python train.py --train_examples=195000 --image_size=48 --crop_scale_min=1 --norm="layernorm" --norm_position="pre" --inner_norm=false --width=160 --eps=1e-08 --precondition_frequency=20 --batch_size=64 --epochs=13.1 --lr_schedule="cosine" --weight_decay=0.03 --adamw_weight_decay_other_params=0
Rows from block 3 of a small image classifier, named by matrix and row number. Rows with one number belong to one neuron. Each number is 128 + 32 x the weight over its row's rms, rounded and kept within 0 to 255. All counts start at 0. Numbers have three digits each.
After each neuron's rows are labels from the 100 images, of 14976, where the neuron reaches its highest value: "strongest on" is what is common among them. Only what is clearly more common there than usual is listed. The data: photos of arthropod specimens (BIOSCAN-5M). In brackets: how many of the 100, against the usual share in percent.
# fc1: MLP up (model.blocks.3.mlp.fc1.weight, 640x160), inputs 0-159
# fc2: MLP down (model.blocks.3.mlp.fc2.weight, 160x640, transposed), outputs 0-159

fc1.45:116115150130200201142107129109124149113160159139149115108097096101033083104113122107091149169065118129133114118055083053165147132128102184097095109145120098125165080131153109089060195139142121146120134175105121127118172161102133152131095101135157184120075101124113134140111185133075186128089132138157100183129094117094159130172085136121099134145095160168113109070159165133143164067096108166108143162137089102137180178163176110166136122077114106124142134132077170106096104125121173
fc2.45:206150134130137097118168122184135071147124135145121101115102134171169087140162142111106097181138124084155153136145138166123104127170089163130160079091120104127102096094154098134156160135101118197168182104170111155159086091130162071115165141162123115163157154105131166150067144165102107097112098093076112122205162111139168124044141127154117067174120177101184143109127152145071155125150108134204100128063143131109111170091128093142162131161158133110150168137131083127114097091195077
strongest on: order Coleoptera (38 vs 16.8)

fc1.167:163145152114105085179135133114103093140100122123199145101092107106126155119145233138100115103152188124121140072138208114100131111130100132178124198134171154136129128141176148132155175115168134058126135110124069130096183111120096132099107104096157159084122111130162133142150122091131156173069156158126109105162087173070180167149143155193094124142097145138168113178122085114133126096144097082157130118117198141161105197125109119117038100125118135090170149181140105181134114140112112
fc2.167:130160189130131128149102131173153159121130086132121168147152098156188061140095179138172060125128157134119163175096100102146157088140126157165162079088104160133058067114113136153131106170127142079156142078124222155083101172145136146124062104159078122150164201086168130119132062164132108122193140095139131111080099080084100145103109096156129168111137150128132150146149076136125121169099103207098187136154157126166110120133095141105129179123132136094099138115153087149096134105115105
strongest on: order Hymenoptera (42 vs 20.5)

fc1.8:088185151140143214099105164108108165105143071109112136158142129133132128083128139127099155115167144177182133105165137092093118125118103124099106096108142169108158115081127089108132135186093097170156108146156082099126172150098120120152066102087091066155116138147123185126145094092140133174216094123132095146170105179149142084115157134062115105101165140116093127090094105161118114188148126188187133125118196128062138138140100168102161085118110128045159106121104084145177108159120167
fc2.8:147126088083123102140086092107151120095090135132163075098112105172105135156165156150128144148099180107096121168218076159148154118171146122131110126107149159173110118153090155108130132115121097122080147083145029099096148124147163111144192106204149128177119123129158122096082173141141134074067122131094169107134186106161167147130091144130184183114107086117116088148139085115144106076106133094131092117106129098112162133114134142138084131167224190207177111150154128124081126147127140
strongest on: order Lepidoptera (26 vs 7.3)

fc1.635:135133076143107160113121148110148099140144112120083109183089146104109112072191133125093140130181152118120110133124147121108152091149179149159077177155093101112124188136148100162202124116192107153167125127099063127167159160109092086188101126111077175122125174136121065125138157139168153156121120082167165095129129152188156122158151168142083171059115068076140132107113129132146114154139107106115134141157156123181177163203088198067100184118135161131129100161146125099071143159119154
fc2.635:102123118093161183148125089108200098089121175169106122105137086189132135188029119105144119156118132106150122132100171157142140133088081110156161112121175120135165052095112144116063182099103174122153119131130123133071094110115073096135148119119110094115100122138144094069139166094069106107157154124109099120128145096117147094157133098132173090121104151153105118171184087147152153084117144155122107069160202153080149143071166109110122180089105124136136108115139193106193081076138113
strongest on: order Hemiptera (44 vs 11.3)

fc1.427:060098128103184106126164155146044090141121155109077113116185125149157203110111187117106103129121134158104127128143138150117122117123125132145099122078125147138112119139109143120151145168108132122143122106096133193151132178080190108062100076079078130035106162057188121140123197140165084092137135158149079131150154094105117109157136131129117134134143134131101153111166102158099167114106131094199135150123177163137145103217145142117110114149125119209124107129163132058100187094135126
fc2.427:119132119156121167129179111154148131072130176153152149072137140113119107170208061121134180097152120110103119140139150145168104110142121150124135129105056129090126131129146080074102155152138132200172169113127131108119160075054084127111148116152131111117130161159145151122137100076126219139078133088068159179113097084176105098121103180154091105172117152109173093094090139113145110151192189137127122123096130113133150088093175122096125084102148172072114122127089123149089098200101080
strongest on: order Lepidoptera (27 vs 7.3); order Psocodea (25 vs 3.7)

fc1.178:127134152172110155106129158158153131110054108139141133082140136159084134176101097094156151157116191152079139115176120047119164102124119122133115149146151129135150116086083183084125104103142131116126076075093160120153186126084068099136130150140136150167186141108131108161145173099145119160131110084101125117123154097162028105113119051193083193127109141127131154120081145095116110212134180192122112163140149113119133141100123137088091114141106091176179128091138096154070098084126100
fc2.178:103167120146135085106112066171162132115101075165099121168154165129099150099092056102160117128129117103101107064126113090136102125116060088108169108142152131074119150066141200136091097130151123145132143181102189190121111103128115134142153104159156143119174118183168139044091128114132173138101173175121126108116108185048143105090182145155146106098161107158157168085106135132184160161134124131096149141088144165156108144105124110157117064109144129187151115103131114135086202147173155
strongest on: order Hymenoptera (47 vs 20.5)

fc1.606:066149134179119166119152120130166163088159146113110097128165131070126112087179170085104181097169102102142158095104157152133121077209135124127114187121096137141098177155163128117153095140086105126082132092061085119146117115137154090141115122077119074071112129141091078132179171108171182088167163133184143140086174148141139139145177172152076096175149164122145139079136130177122135149123111120104118119091064144159168146173101173087112184118149173109130100168147080135139134082108173
fc2.606:126135153104198120161137117126149078118053156160110148126094092196089168191097112120159121152178200146081087119185096108157082139093140111138095162108125140149160081179120156109130138157128128079167093090093083122090155183102111084165118127208105175127115155201129141089151125109124138122055097101148105126143125140099156101126085095142091171139109098131180065149137110064129109091127136133084132075141137093117156106109190115117092144133177138122122135091143185098093093124126090
strongest on: order Hemiptera (31 vs 11.3)

fc1.432:148131133149152120123149156125170084145158100172113105123134162135144124152077109178135110143076050150096130136066202142134110156174157097121090148104104114141114126174132158128102125077148072064096107157143126121132131209152136191095229152164177172085163190107166107133163143149126118092127116170056184170148148107166141146137079097130124144126097127169124128138113159149118145088155131048107115118203091083163134164117138147110122152172161148155079161138139166125112158101150151
fc2.432:139164127095134129172100122150149141155106121104135083109136105134142137102187167122156106118149166100111103142238104168141169161097147130135131131164193136132139159186150072070130093192121133133153147106118058148054177071098100067182112088135131132103099123124167135155113113137153161102108178109126174138108185148145098131107149131076187145141084121164126168116127083104127043127105135120142138085087138151082146168119110107098075110111100117136235151145170125132106081126119138
strongest on: order Lepidoptera (56 vs 7.3)

fc1.25:120112158158166049064163066162158194117118134139145096144141103115202156146124153158104093159146132071147121109171075174109109153179127070151101130135152117125118139140111128124157086147118069152190110102142126176185123089189190158135120149120137088123118119123080106075097140143176070104121139123146156087084101166107141148192130111159129160112165118127087191157065132096167140125151136084081117144133107129133104065130176108148172105096155124087094140108166083135182115083112157
fc2.25:156107078097144120146157203128122122126146121129061075137119128090089068133197116095101138109156123135151119129133142156126136117139149172100134115142097116142166106126186113179115145157159122177110161104150108140126101141090112071122191145128135163169151119096086191116051102134137160090062081119122109156151131108170105105153138125125118086198118186124167146094150136052062043065155149135166088100109132067108163107140175135165121126169120109103111070126133173139183113178155127
strongest on: order Hymenoptera (56 vs 20.5)

fc1.189:124164187109105168124165152146182164141124129106156134132102113133092107072093158059149093142151093123090199124144167119168124199162149143104099082129118127155103129119063138168146144099138085110093130100113077139158140123105159109119118184102159097129141168171079174109119090101138112179134101122114089081152116114144179134168144195162067160104176129128147148152169161167119146143163138100138140105077121104105089171116126050085154181100156114153137192160172176112102072156103192
fc2.189:188156061131150121104132129094083136128091121123183133131118196105175114156135125175112083127064092152085139146155125126139135093099098139159151105126143178113214128125151071177158164142110167198079136132138130143129147148091090133159157118148184108117078097153129175134141196177089155102096109123190125106138140109141099114114103149125093126171194096156127133185125120114135174074115146124127099119198139106094123053126137131183098105076156115105118110188109054129167155105144082
strongest on: order Coleoptera (43 vs 16.8)

fc1.119:169104164067123141150150073155121146128208170158163138105133063134140094116126135159117117128117162143111067119067117125091116095108129143142150146117165101143151090166072142097150143145110145092109145100095126160177204069091079102192126088157128131208138102103148168112118134119089143105133145161106119176093133171040128106110093126097152115100136149151084185167125085073073099141133191101136146182182105132145074134176137129152120179123134119096116091144155107153199109121159121
fc2.119:150130136123094105120159246137143119128157060118084134195101164144155133149074125138116153125074097133102174168119165125171067114122135147152117151090146153112141194096143166097177176115179091138117126071176118127144080087143146158097147156170156119077147140119056127108102119101201120073125094101126098119069132108116138185108159087111135078142175134099138086104133157159140111119136119148140141138137139140050144158132134176072132097148140144125136142083208102115078110079110123
strongest on: order Hymenoptera (50 vs 20.5)

fc1.210:133095049113099143105131117083178066101118142162101129153112125140096164149189168132072122067133092074144144140167146143115118173074090134150080118086106044118103073091098160122103103210158117127163132151130148131122115141132079167152157119116095112137083154118131129162140135118125138124112132081049169173134085148184162146125182119154132183145126174178080112135091105091113132170160136145209116189141086074101095161114126146119133145113106128176135081157143136171121168146162142
fc2.210:121169147104144130170137107143137141163141135075114143103046073160145079136097113101146115133086191126106109156122107108137142142093138095136128088147141177127115165143145155185107128113110145172095128132128166102188152165145141146172125186144065139102060175087123134110127141086149077113142138120204105120083145122095114160149104142069199116125106151032078201148144085054177142120129120131163097124088137111187156130090152145128130145167131117131106187113062137073117121177116150
strongest on: order Diptera (98 vs 30.6); family Muscidae (38 vs 1.2)

fc1.478:143102131056151138086118096130105103125160163113170140109101101070091141118125119137161140107087134197093133077069091150072136112162123133147118153102153070142125131165140111119088049102102059143099126091119138110167212124167106129116091146140100158157153078122178182124082132173120124174149089145095146130089124186095127081133158138105167121097128201146100154120186110154096142124124207089178087202113195105169140183123127112143120148113179095139109137102143108121156142148109107
fc2.478:161142179116119144109214172098082126087096124156103125131154175116134181130164118084152151127108140119090128135205138114174154086161096156104067118102122155116130162127172113151193149087174091186089143105179082160167089119119098124118163111073114164123157174153124160128147099121116125106096102141112132077145158073165103153109098111129127058180138164161168050136115176093142070123161096137096148099137114140084189123115151145071122088124098197148195125148115162107118117145117101
strongest on: order Lepidoptera (32 vs 7.3)

fc1.144:195137106146145166088149088104142142110112140113099063132120109120150095134102098081180105189148093127131171124158152193109157098176122118135135157115076083110157156112144087180142130147134118139146157070134109099102130097100126114076152140123134174125078168092095090126147108117117080164149067122148084085135156132113187181164106126105142184160081063129120121121094126088102151119101166142201125115116114099151111111169128209150115063136069130125128163153085139196153036128163154
fc2.144:189141144128164120159117110127098118102169070184110121189160097148147187051156151089141128169139120142162144147106160142120146129078156165090120068064103156119090099148171137121047155060092136143143086092106078085139104133109125142108058116138146083136169144129129149157168190147132123142174171127148119062132142151190170069160088152070085132097113148122078138127130146102158116079094131121073110149145128127123064112167119102136175120141129119062146165122119150175090160115123151
strongest on: order Coleoptera (65 vs 16.8)

fc1.610:144173144090161144084090124124145119138157131146121115092087090182112096183099082147103054141045048158104106170150154115160151161111139169167127088163054141111189173123148126117071132155147168163125177115131133151103130141106110140099109168140200141132133136142092155160142105109151104117136099106119108159130079077156094102177084115073133162096133136080104111122171083074131125132117113109130124171141112136078148105065196169206090144091117120175143101099155159147134097143127077
fc2.610:200172101081168082174120113148131131132091146200145161161124147174153151131152158105121098166148136057084110095139156124125043036148135157092085099090104153116085081142149143172133186147115097099112097163165120103158149140141152094120167133167136140160121153127147136097099124113152118103087077191163088133106120174140142121174091110171155182144102169133190159127150130139166138112133110178153142129084142117157108131174133122140070134085189122180134172104132157102043155100132117
strongest on: order Hemiptera (33 vs 11.3)

fc1.162:126137139120146119149177098082188091104095089148132126115119112224143129155084126138155096131150176146120161118075146126132145115200092099175134153063131105156151059144110177089113110149123189111132111166166106125142131082156085170043142157148208157158136116132106120098158121141159109120118158153092134137134122141127082125166100175097165121138146109202105131152126131047105167105202135105144124112154105104153085115143128057101141078168108097093159161070120127160145126084175096
fc2.162:125127100143103152160071130175193140123133166134058162127125107099147075152105123163122172122081101132164111070114107191160159129080120179168166128156082119149120117109133092125104116132174118139107170136104178130098119169141111117165140093060126117136163143104167078082093125120106140082120104108174093125091118047128126113102203078108172149118069134087126163151136160096123096077116164166142113147172164150079135160073178156142128158046106158109143128178106089089145065110099120
strongest on: order Coleoptera (37 vs 16.8)

fc1.319:107166129110080133163160113102133154142102170129160147077144099095142068122181212114135101124160157128067163095108142194109088139101122152131179131184156156145151125125119116063197114089149124112124136089139158136190194122096105186095145138077195085106166144133105134141076174120140093128089146163138119142079135103105193102151148112134107157115126169122130154128177123146105176107117136076187129168106151092133132180092114125115129129148106118158119134110095119123196148137074233
fc2.319:090041221109156138083156102112147153094118097090169147160111145157134147144140155121153169158154168115164090138093149068147147097105142193143122159109175142132095087146152092165057171113154107062134085132132140157117140201106097092182118067175105109147122118184110119093124131148136101146133142082111103103115132112104109118132138121148153103116167122134145126127126118136154109147120114117086115210172128208147107048111115114153132085088115107104128112078195118149134103064179075
strongest on: order Hymenoptera (76 vs 20.5)

fc1.33:130125100072127123163154097132200060147144150077148134148122116129186149129163097127199131125118113137135088131147101142136136184137145100155112130068173105130164167169126140151165108123143129094154153074149093169212084134132085113121104137119137132142166196073149204067096128088151131101166126128122154063096114183114122062133111097147128146132156113126102118164084149147205154154092124152158179090116130142123105078146139166153107086171166180084184093196133089132134123131116163
fc2.33:153073144164158156142153182140058101103141117132090111133106098101047119195161172129095124131132139107174162134125135130104028158175096183113150148177138112150164101114135071083093138141123144145177129162190129131108153151157183115101200156154120132134140120142132150132088083118089098108057093158118148139170119115137089168105129112080109112200103160147192158083173146107077073102128124091150089153102156105135159184110123170137110175160109105124140126143158132127135152169168083
strongest on: order Hymenoptera (45 vs 20.5)

fc1.151:138197133180113114133127125148128111123101126089165110134177158128099124254119149093146101123158135144161095102155082173171159167138073095120070108174080146159125211100149171211138147148105120130097134133134206137075092132130084161092145165100147146138123157142123139136163097140169130169153107125123193152101144211145156174114160124111098131186122092088149139146176165179148141085135124164094137121148154137102148099185076160123129109179092098153141122102110124132098131139098116
fc2.151:157131148091179097119142179122139180163159106127160146152041152162131082176143140093116080143155133107178145153086116129134155068096130173143123117126123168110156128206116129132160095145127128107143169158140184126140119115165151162102087130147128119082159091107073124132110103126149084138163139101152084098119149126059111204138121173101121051102107147189067118078133077118118172191100094095072200133127099125147120126120141133104170128080111185181146187113186116137127136098131158
strongest on: order Coleoptera (45 vs 16.8)

fc1.158:146144122111080077151170124149142099148091117120141117149127158100127146074130126140164143133141170082149120139178135152098098127108133117133154203131168111156127198069107130170134156149110110141163114155130079102089138182184104088100093108117142163085141125093154171133131077102165110111099130160007146105130091159101162128171195148156160082186159094192146117131083130080079097081069142092116161143110191099094128069089091106161101129133093093123153108126100124156165126098085116
fc2.158:155136120130072168174119110204124117108084109105141074133136148108115100156089161102113166125147109152159130133112172127126083150158138111138089117104168147151109134093129156118086112207152110157098135142096122148144149089110147180098183111099147142149156154143128189154095151155140146117162090136068138110126116157169174135071111115083157182112080183091183184098153112150143151112162155130198173101199103155114167133131176095130165083084105143065071139069126109117040161084128148
strongest on: order Hymenoptera (70 vs 20.5)

fc1.47:151135115097120126148152181149166108153148113069115087121171173101126135171133170128189122155120120161115106123159117073072139132103102131138048069168110173100184107065105140123121140123146066109105148142156104152105108106097111136119145110067124106126125120110100119099159112104135113123094109143133119117093147090136119064119119139171109049189116153069112148158128136183158177075095114096185152199117126108138151095086110115138098061067060194103131139142169113156058170104128089
fc2.47:095098117110107133129081178141124095111185059124126183189156136098137128179060243107112126149123105123157102144119189124139095133143144129111161151133136120067089192100161081146151081149110128150132079107149153050126111129171192130125119100165149084151127133138138129127131116085104146078065160115128209133121152146163128086132131131080153120121175135127101103088128154146142149141127166141131164107105120168082103154127120126111150109108161157119103052087048058106105114093100100
strongest on: order Hymenoptera (47 vs 20.5)

fc1.71:069097112151092147075140188139119138169167177146092128176136118158179112128143135131145177118117091182134154116105180092139107101152212108101145144081138177122134092167196147154173105148088197068150095076138138143176081111119191128138128166152154116157091081112091101113165149118084103139132153138111121111154141166113089121054106089066176196146137152110092133114104147144171149123162084163103113131114035127136134117144090138161137098116132140092130093165164101152084108141123097
fc2.71:145157160097153078129204122141140177078133104148101119138111150121154137138137147158069141108102188142187131130180118091106136136109098137135131180086092136158050102123118067094170087110120109153105145122092179119111173130111119168131105123140131145156172101199098187095145082072136159139115125122067116087099136124106215116156119128096091119121111175106174165112190093116165164094101129198056149091131211135165130110089173143134135149162094145109115151186123127110132104109158096
strongest on: order Coleoptera (70 vs 16.8)

fc1.627:142189114158159106183130129157166127158104120154076156115101093098081179098114089090073153118141145120185076093173098117103122110086172147081073120156119199116177142126147127117127054149088101131158155137105071131140141102085099145122127043150124145103154085154144153140107103123074146155147163160178083127074157173153095132127143130127138131090088139113139174145152078206141132147129175095121192118139120145102172100118155148166081107109182141100094145205116082150097125152143160
fc2.627:076106159134093104094110092150112188089160178182133139186097098179129106169134114169101127148123144119142150136070097161183148111159112051132158148109101069160155100147159153038087170101088176093105164063119160094098073130183137097156132124140101115097184125126102114113180100151106094102125085143140162107154090162071131133164107122113146122114135089073138164149116107132098156144128109140114072137180104139079130093147149178148142072145120107166099190109107113151167128094134188
strongest on: order Hemiptera (31 vs 11.3); class Arachnida (25 vs 4)

fc1.164:144134151067138125105187075132174149150168087137145131095129127116129159101169151169134106180132093094126135160154190123115134140078113119147147112096153106169168059028081139059105091139121141125131056170127105163161171132133119139119185161124135141042181097171152149098169090131148088108114115144174166140117130068064087156167088120088159103148095151132178081156113119157093119157078137132179118083162134170106123124106103127122140188134131161124129159087087146105128126073136128
fc2.164:143140053135139115104089232134200176125147148105144075136148124187142085139080106098117100099128146110159114148090121081160095171166155124101147124181173067048104094118121143165115132128143152110142120116158102131109106160046125106155106086154092070163154131147130091123124162160107164148164125125099123168120116123160138082121152165128051096133159086111134123169136101083158095113086132097072169134118107140123124195145102096108164129115126134139118158143198187102172083128125071
strongest on: order Hemiptera (32 vs 11.3)

fc1.227:134205141129152088183191170138099132186145144145133152101049123155127152154092098092130140064125102142120152124131161124172131103152152136146099135104146095143192139171167122153127106107079115110074089140154152142113191128166164107175163132143142075094203093121159067124121135159129140136150080211177181156108115087123073087173139113155156151137176150100135097095067105145096127120127142149143109072139100211069107096119104160160139131102118095080115114134115089089154147113112102
fc2.227:073108155138113115162102086052133171123105121059161105190154116140145107099176095118076140137148131094111173176083105169194160138062142207117108168138120124062149130184093127116171181071159080131126176143094149135107164107102142132133101180113143101156109116091199145117129118155129112118100101131106105115153132112085163076136183078106141092107105160166116068104182139150127137145144078134123155159140101159195104138162148127062143173128172179118114106119078128121125162136141123
strongest on: order Hemiptera (32 vs 11.3)

fc1.321:127155096118132150141085155151067169131130116158134125105105095171146162113153164108124105160139165179131147117143098129121175130112072177128124162143135149114122121134140127073131165122088139214166128192194122113143115052110110106165100106116108095119096086140079187154117127142189205176185125084160141126152087157145169145105133126156129077149194123144104188154163116106090113151173125180139112119068136130065114101112102149111152083084049126113121101104077089140127116207131163
fc2.321:153128114131119116130127135075107101098092132145140125066147104098133172110168101145137158116144127086104101166205136109089097141122133089129088143094154127109111148191122154072172053118097114122134116078087041100068120167086134099156158154147123163117084124135179131133118166079092160121053107134108133114164145069165168122148103110123205113164115142121185110104123064119146091119114120055151114063142170107114163124134148142117082145175191151136154128143196102158134073109177097
strongest on: order Hemiptera (35 vs 11.3)

fc1.130:149172145154167118160115149172132126090087086147167117144110131064095137109156202178130123112158084057054092155079183118121089106066122138174118156163120077117123161083140132118119144066174140099134141131182099143107159093152120140133149170057167115086049143135115155128157109144151141165090198144101111112109124152109163099190127143147191123166049147126129077155121156103107129167088075129173122127118129126126097171081110136119115071128126109130151138118116072160090118154094156
fc2.130:146125210114068092171094131143094127129161104085141095130139112099134129138129128119159133068126062119077121174166126107125082143210076143151102100070128127147064036109107135104135120114119173104123093104136168118097127200138148090089095142175094147158122145134144105108122107108089133141120160062125118136059109053091134119091103088145132123202131134133087082125121084073114110150171079149075157123119151110166095130057124100116096135080088161115160122160146119181117117110114111
strongest on: order Hymenoptera (54 vs 20.5)

fc1.492:095116080163131103172149107089159178062166146097136099178070134071133145136151180192155192094172166115138161098100133114123095147124125114096203198122125113165116142122153092140138098137121118121161102091106086134145108082145095123154163096150186101145148151119189124112134160168145145142153162112139153098123168124115104167101163166138064077199158168119154170145138122132154119108145172056195092133136100112142138110180151164110133134170115077173114133210137122107158072130162142
fc2.492:118154160116102121125135119156100100156047151108128180100090114159101141144197098125122107188166110172075164133205134110122116116105115073105082148086125147095168114163130142119185153136125147168117108126119136161138175144133116150167125133142100190168102104165067167113147147063122141126107087116152119206166132121121175067094076144147148195131127067187130125131152156077094116159131154113077135119125100041124098180116177122129093129119155113090126097093168188099087158156103110
strongest on: order Hemiptera (37 vs 11.3)

fc1.93:114050170064137185091186112139182139163150125090142123126128145160148129156148153132143074086109171133146172142151155139124134150085121091154157142115162089163163182042072137050089112165138177059110141157142117161121141097136116117138175188156113138119112152160197180122095141132168120103139135141126123107169143117135098188128090126115174116170206104167107063109130127143126110113117101113191160077115130111081103100096080137153136086114167125130141141095134150068111119113189129
fc2.93:139166065110144127145104151099142174093105140116134075146174092146151081137117084134117150165123108141148119085095104102160135104190178156191156096148178130118034058090066121132087160117147078164182163147140106131092136183133108082106125132082137111181108103126140090096126200134103107191139139147149088135135105030149107144122112117094098129149147095142131156156105098100162084128138181089145181128128131137147111177127117058147157150146174140153099156151149140111187138173137080
strongest on: order Lepidoptera (41 vs 7.3)

fc1.34:145095105094134152192081175062167109188107142157133139087101098137111143135106098074157113149056136073122150153163121138123123104170120152141136156107142070127166121163101117201065095041086147116151140160123127118136119086126090114177133104129149177125116140113083086132116102185114134148063108144173185173122165114199176112125137171165144103122217124183119144119110146142089085162173154111140164119080102136092111157137105167140090119060117111105176108124095131122121115164142128
fc2.34:123092140087085106139181077118120136087167099087148184133155185141122119057178106133101154120133109091153139128092166168174119191101121162145116173158121105121195133100116145078186169132149074150127175096108127131104141138138124195152179128100139135160126096161170170121128169166154124143117091146104058143157100117102163134115129075138059099132151081144176106070112086132137122106195125150126128095168159150131124073147187102060165198134149163151100124130096174135117138144075106
strongest on: order Coleoptera (66 vs 16.8)

fc1.232:095132121045099145121100150083134132101091132101123150123122117168102168160192134117113152162103177083163165145151115198070135163134117098192124102083113152116128119166140177153078092118122110136154123188111095149167053097139083109158174143199157163166111060150085130152149083147148095142107150089102094099153126150172153137128131174101111140169082166146101191088147126149144143178108173086182154084110128128136199113168109100137156109106130092135124155071095079156110100096143132
fc2.232:070203160176090110168120115120108108157172142097115126135138040138137051072109054140085138126145130149087136133127107119166103141062095187107141114163158152132091157129128126162152163090121101155098150137091129138190191119095177150136086151130128097124099142070191103113120153088150145088113089133127131176152114098118140129168124042123168110109163158118126127199107107131142087146136050180117137183101110113158096135112184129084130138129152169094128117130084107081127137147083161
strongest on: order Hemiptera (31 vs 11.3)

fc1.504:162151147184083124097118151187144164170095092072111132113088153060084138117127110123090159118169145111146106137126116128140135140088139186102144131150168128164130103100175142048157159159147127192091106126101114132144157106087136166162088108133063148105161141064107116121131183136146159138146168104140168107136161206135127089202121093164185188055143102112114099095128060154148117143130174119163163130124177101101158125078145099100148139091099120138129113127098097058094114201112120
fc2.504:183135158144120111129088108127094153143117161149113087143161118162142115142145112119079114121049102169073164109180107173084093162129113110097182139081168132068201121181116143144135082169160160068133126086114123131100107146130171117075135115089171144142152131140173086138169065119135153059063151178145187109144100082150105118129122187092170124178097138121127106141121127142145155142119133130146053155166160147076105167093149125078183132080099070152142157120135108143090134082169132
strongest on: order Lepidoptera (48 vs 7.3)

fc1.199:136177137194186079123139126144109132153141091110082120066125107157133112104111174215079127106132044038084099128160086096136152102097153133141187118058154144138125107159149175086167124119151102147149128156089069122079145123102096074096168153117172074082101134084189131117103140083177119141161171094126150112069148170108146120091101100109125124174110144120132085126165125136174169159128146122141051147106111125125149170159157152129098118118151133110159113101119110094166116080107119
fc2.199:148161107128113096113130134144149127152152100135103197110142139118036167142168143136096133170098109118114144108118099082137060048176080109134154083142122103206071108112161116111137094150086147056147127094147118176152095130138152123137079136152127130148127182151170067132149117116182149164120139098181112091105085135147141127119120131170138106180183146179115159175156155096141131184142054163092102170116148126179112156150107106142121171109105163150111178185083112118074153171156079
strongest on: order Hymenoptera (47 vs 20.5)

fc1.70:081162127116169138109096141161089162079154104100157090069196103140121160129124085155114137080086087136170143103179100122081125147157069139146101084154167171100108115110154131062114139147101130109137142144131163101158045097077162118104069136094095100135087147171127203150129084050113143098152090113118124155130139145146145097163151088131168103097128169127093117123083108095086104131130100205097152115042178143077124131096122138139131080136139160109115090131163140149159110205128125
fc2.70:113128118080171131145092134121148084082122190172131163107109072166130179171086169115156103133171207136084070118148140159144108129081152136147124183135094136161178100177154144163142152161136116113177105071106086128114132111097114079178171134162117156113109156145162088061166177101134149120071114142145123111144128117131123116107106097127133155160133095154187045170150103062190109084114133122114063107142124087098172107097188126144127157121147140109134098089162179072097115086109115
strongest on: order Hemiptera (30 vs 11.3)

fc1.593:131078132125071040154135097106144132168111141143149125084142067127146127104079147152150101138099196163119162134093157108137097129139145127154108090118100077125119083141113111120191132045149140106143133098152138104149088124092099127122172132112157211163228129133172169087110116138135149113149110135104133120185125112167132124100097106079149130107183123126117069205116183118183139116113133133116113108151118090084059100197148154124145080184087148190148137138116141108116054145124134
fc2.593:136111149140180120207114180147133060108113164124125091137126123157141155180138136091169130110073125100099101124194121129117124180146155113156154170173114139166184132146133086128069192190209127162160139076173133154094139116183158110128149117188123151107147071138195115180112089088142119120064100082117170106140108146148065130098175109176129097110086144142158141112122099128109114080148072147122111107073124132136200128112110103116137111141171072111174132164148166121104131133089113
strongest on: order Coleoptera (53 vs 16.8)

fc1.577:138155081132116096158182145079148137125106102081155155114188126124094153109079063160128154139155097114124178148214173195137147159126125108134099119071166080175107065130128166109127079154077148152156132142128145179110125078100160155082182136139137084137083165121106120149149131095137179119161130166172152161132178141159120140145081133093171094164116087115160143152100156141081134183126048114046163132090130129159176102154122104119120131093072143172126119117138100190127151103158154
fc2.577:101175207073105123158134168108091143174187132103134133136119188168140069169157159104084068097201112101158149145109171089148152139152195113127136108120099129143145058172120164179139173149144154133130100114121152101109156126072114133139103145122066049123125175147077095165106149187143153140147120119075071116110160159122168155088087147137118113079138160147120155147156154129125138171125076139091110137204161107159159111106091145119140141153130113155089196132195132131141143097131162
strongest on: order Hemiptera (32 vs 11.3)

fc1.411:083118128155154150121110167125128169161137122151140093142091155106116099132113135129165141091118097143154117116146163090116098155117187119083166145118113182138155096173169063123145125137159100095117105178119150156173148112196084114173071115121185130168113119148174158151179146092107145067129105148113175016095160144203092155048116156175089117099079080132084117191109152100168114159157063136124117162088103137137120095089154102124154187164118097156139172117135113154135151099119134
fc2.411:158131091164072162162161078109101094102102186159107182085159174118140158121130157070150143116158133126112109112094103129107115096175133145103079114111150142072114113158103111156096215117170141161094170114113102132080178095113121108114118162145095126143093119101085134157078110121117185145129144086114048207168098143112091070199169124098108177121138108137166132098159114167222095109096154148181107133144154115109157163137113177109110096100108135128125126114130051144120107159171146
strongest on: order Hemiptera (45 vs 11.3)

fc1.17:146103149158120123099161118118070103132178087100146095097058146179161123111161144128155118128131206074115149201089077127174181124184173139105142131107106100121118121067196144081141168148153162171108086141140152170133097092101141074113091188158126148036117142118113074131114118123172141125141163174108197148078113153106101142148090119158120131155164158202133168169152084113157159130113195172156156147115091166080109099131146123127092114117145147133131130096152112080130114116099121
fc2.17:124131130120121149140113145120093122134078172084124167132131116108060152138136153110165110117178080093105046151107138130124093095120055062104140135118115147110139137145155097146130120139105115096213144141120093157115111199120056114132115077115170179169165118083094135138144103114123108143114143177160082091093119104146074144166067108185103126128136157118159138173120164105119098165160112114093107189138128069150122141117112107174148150216121068125159138179078126200122193082139096
strongest on: order Hymenoptera (63 vs 20.5)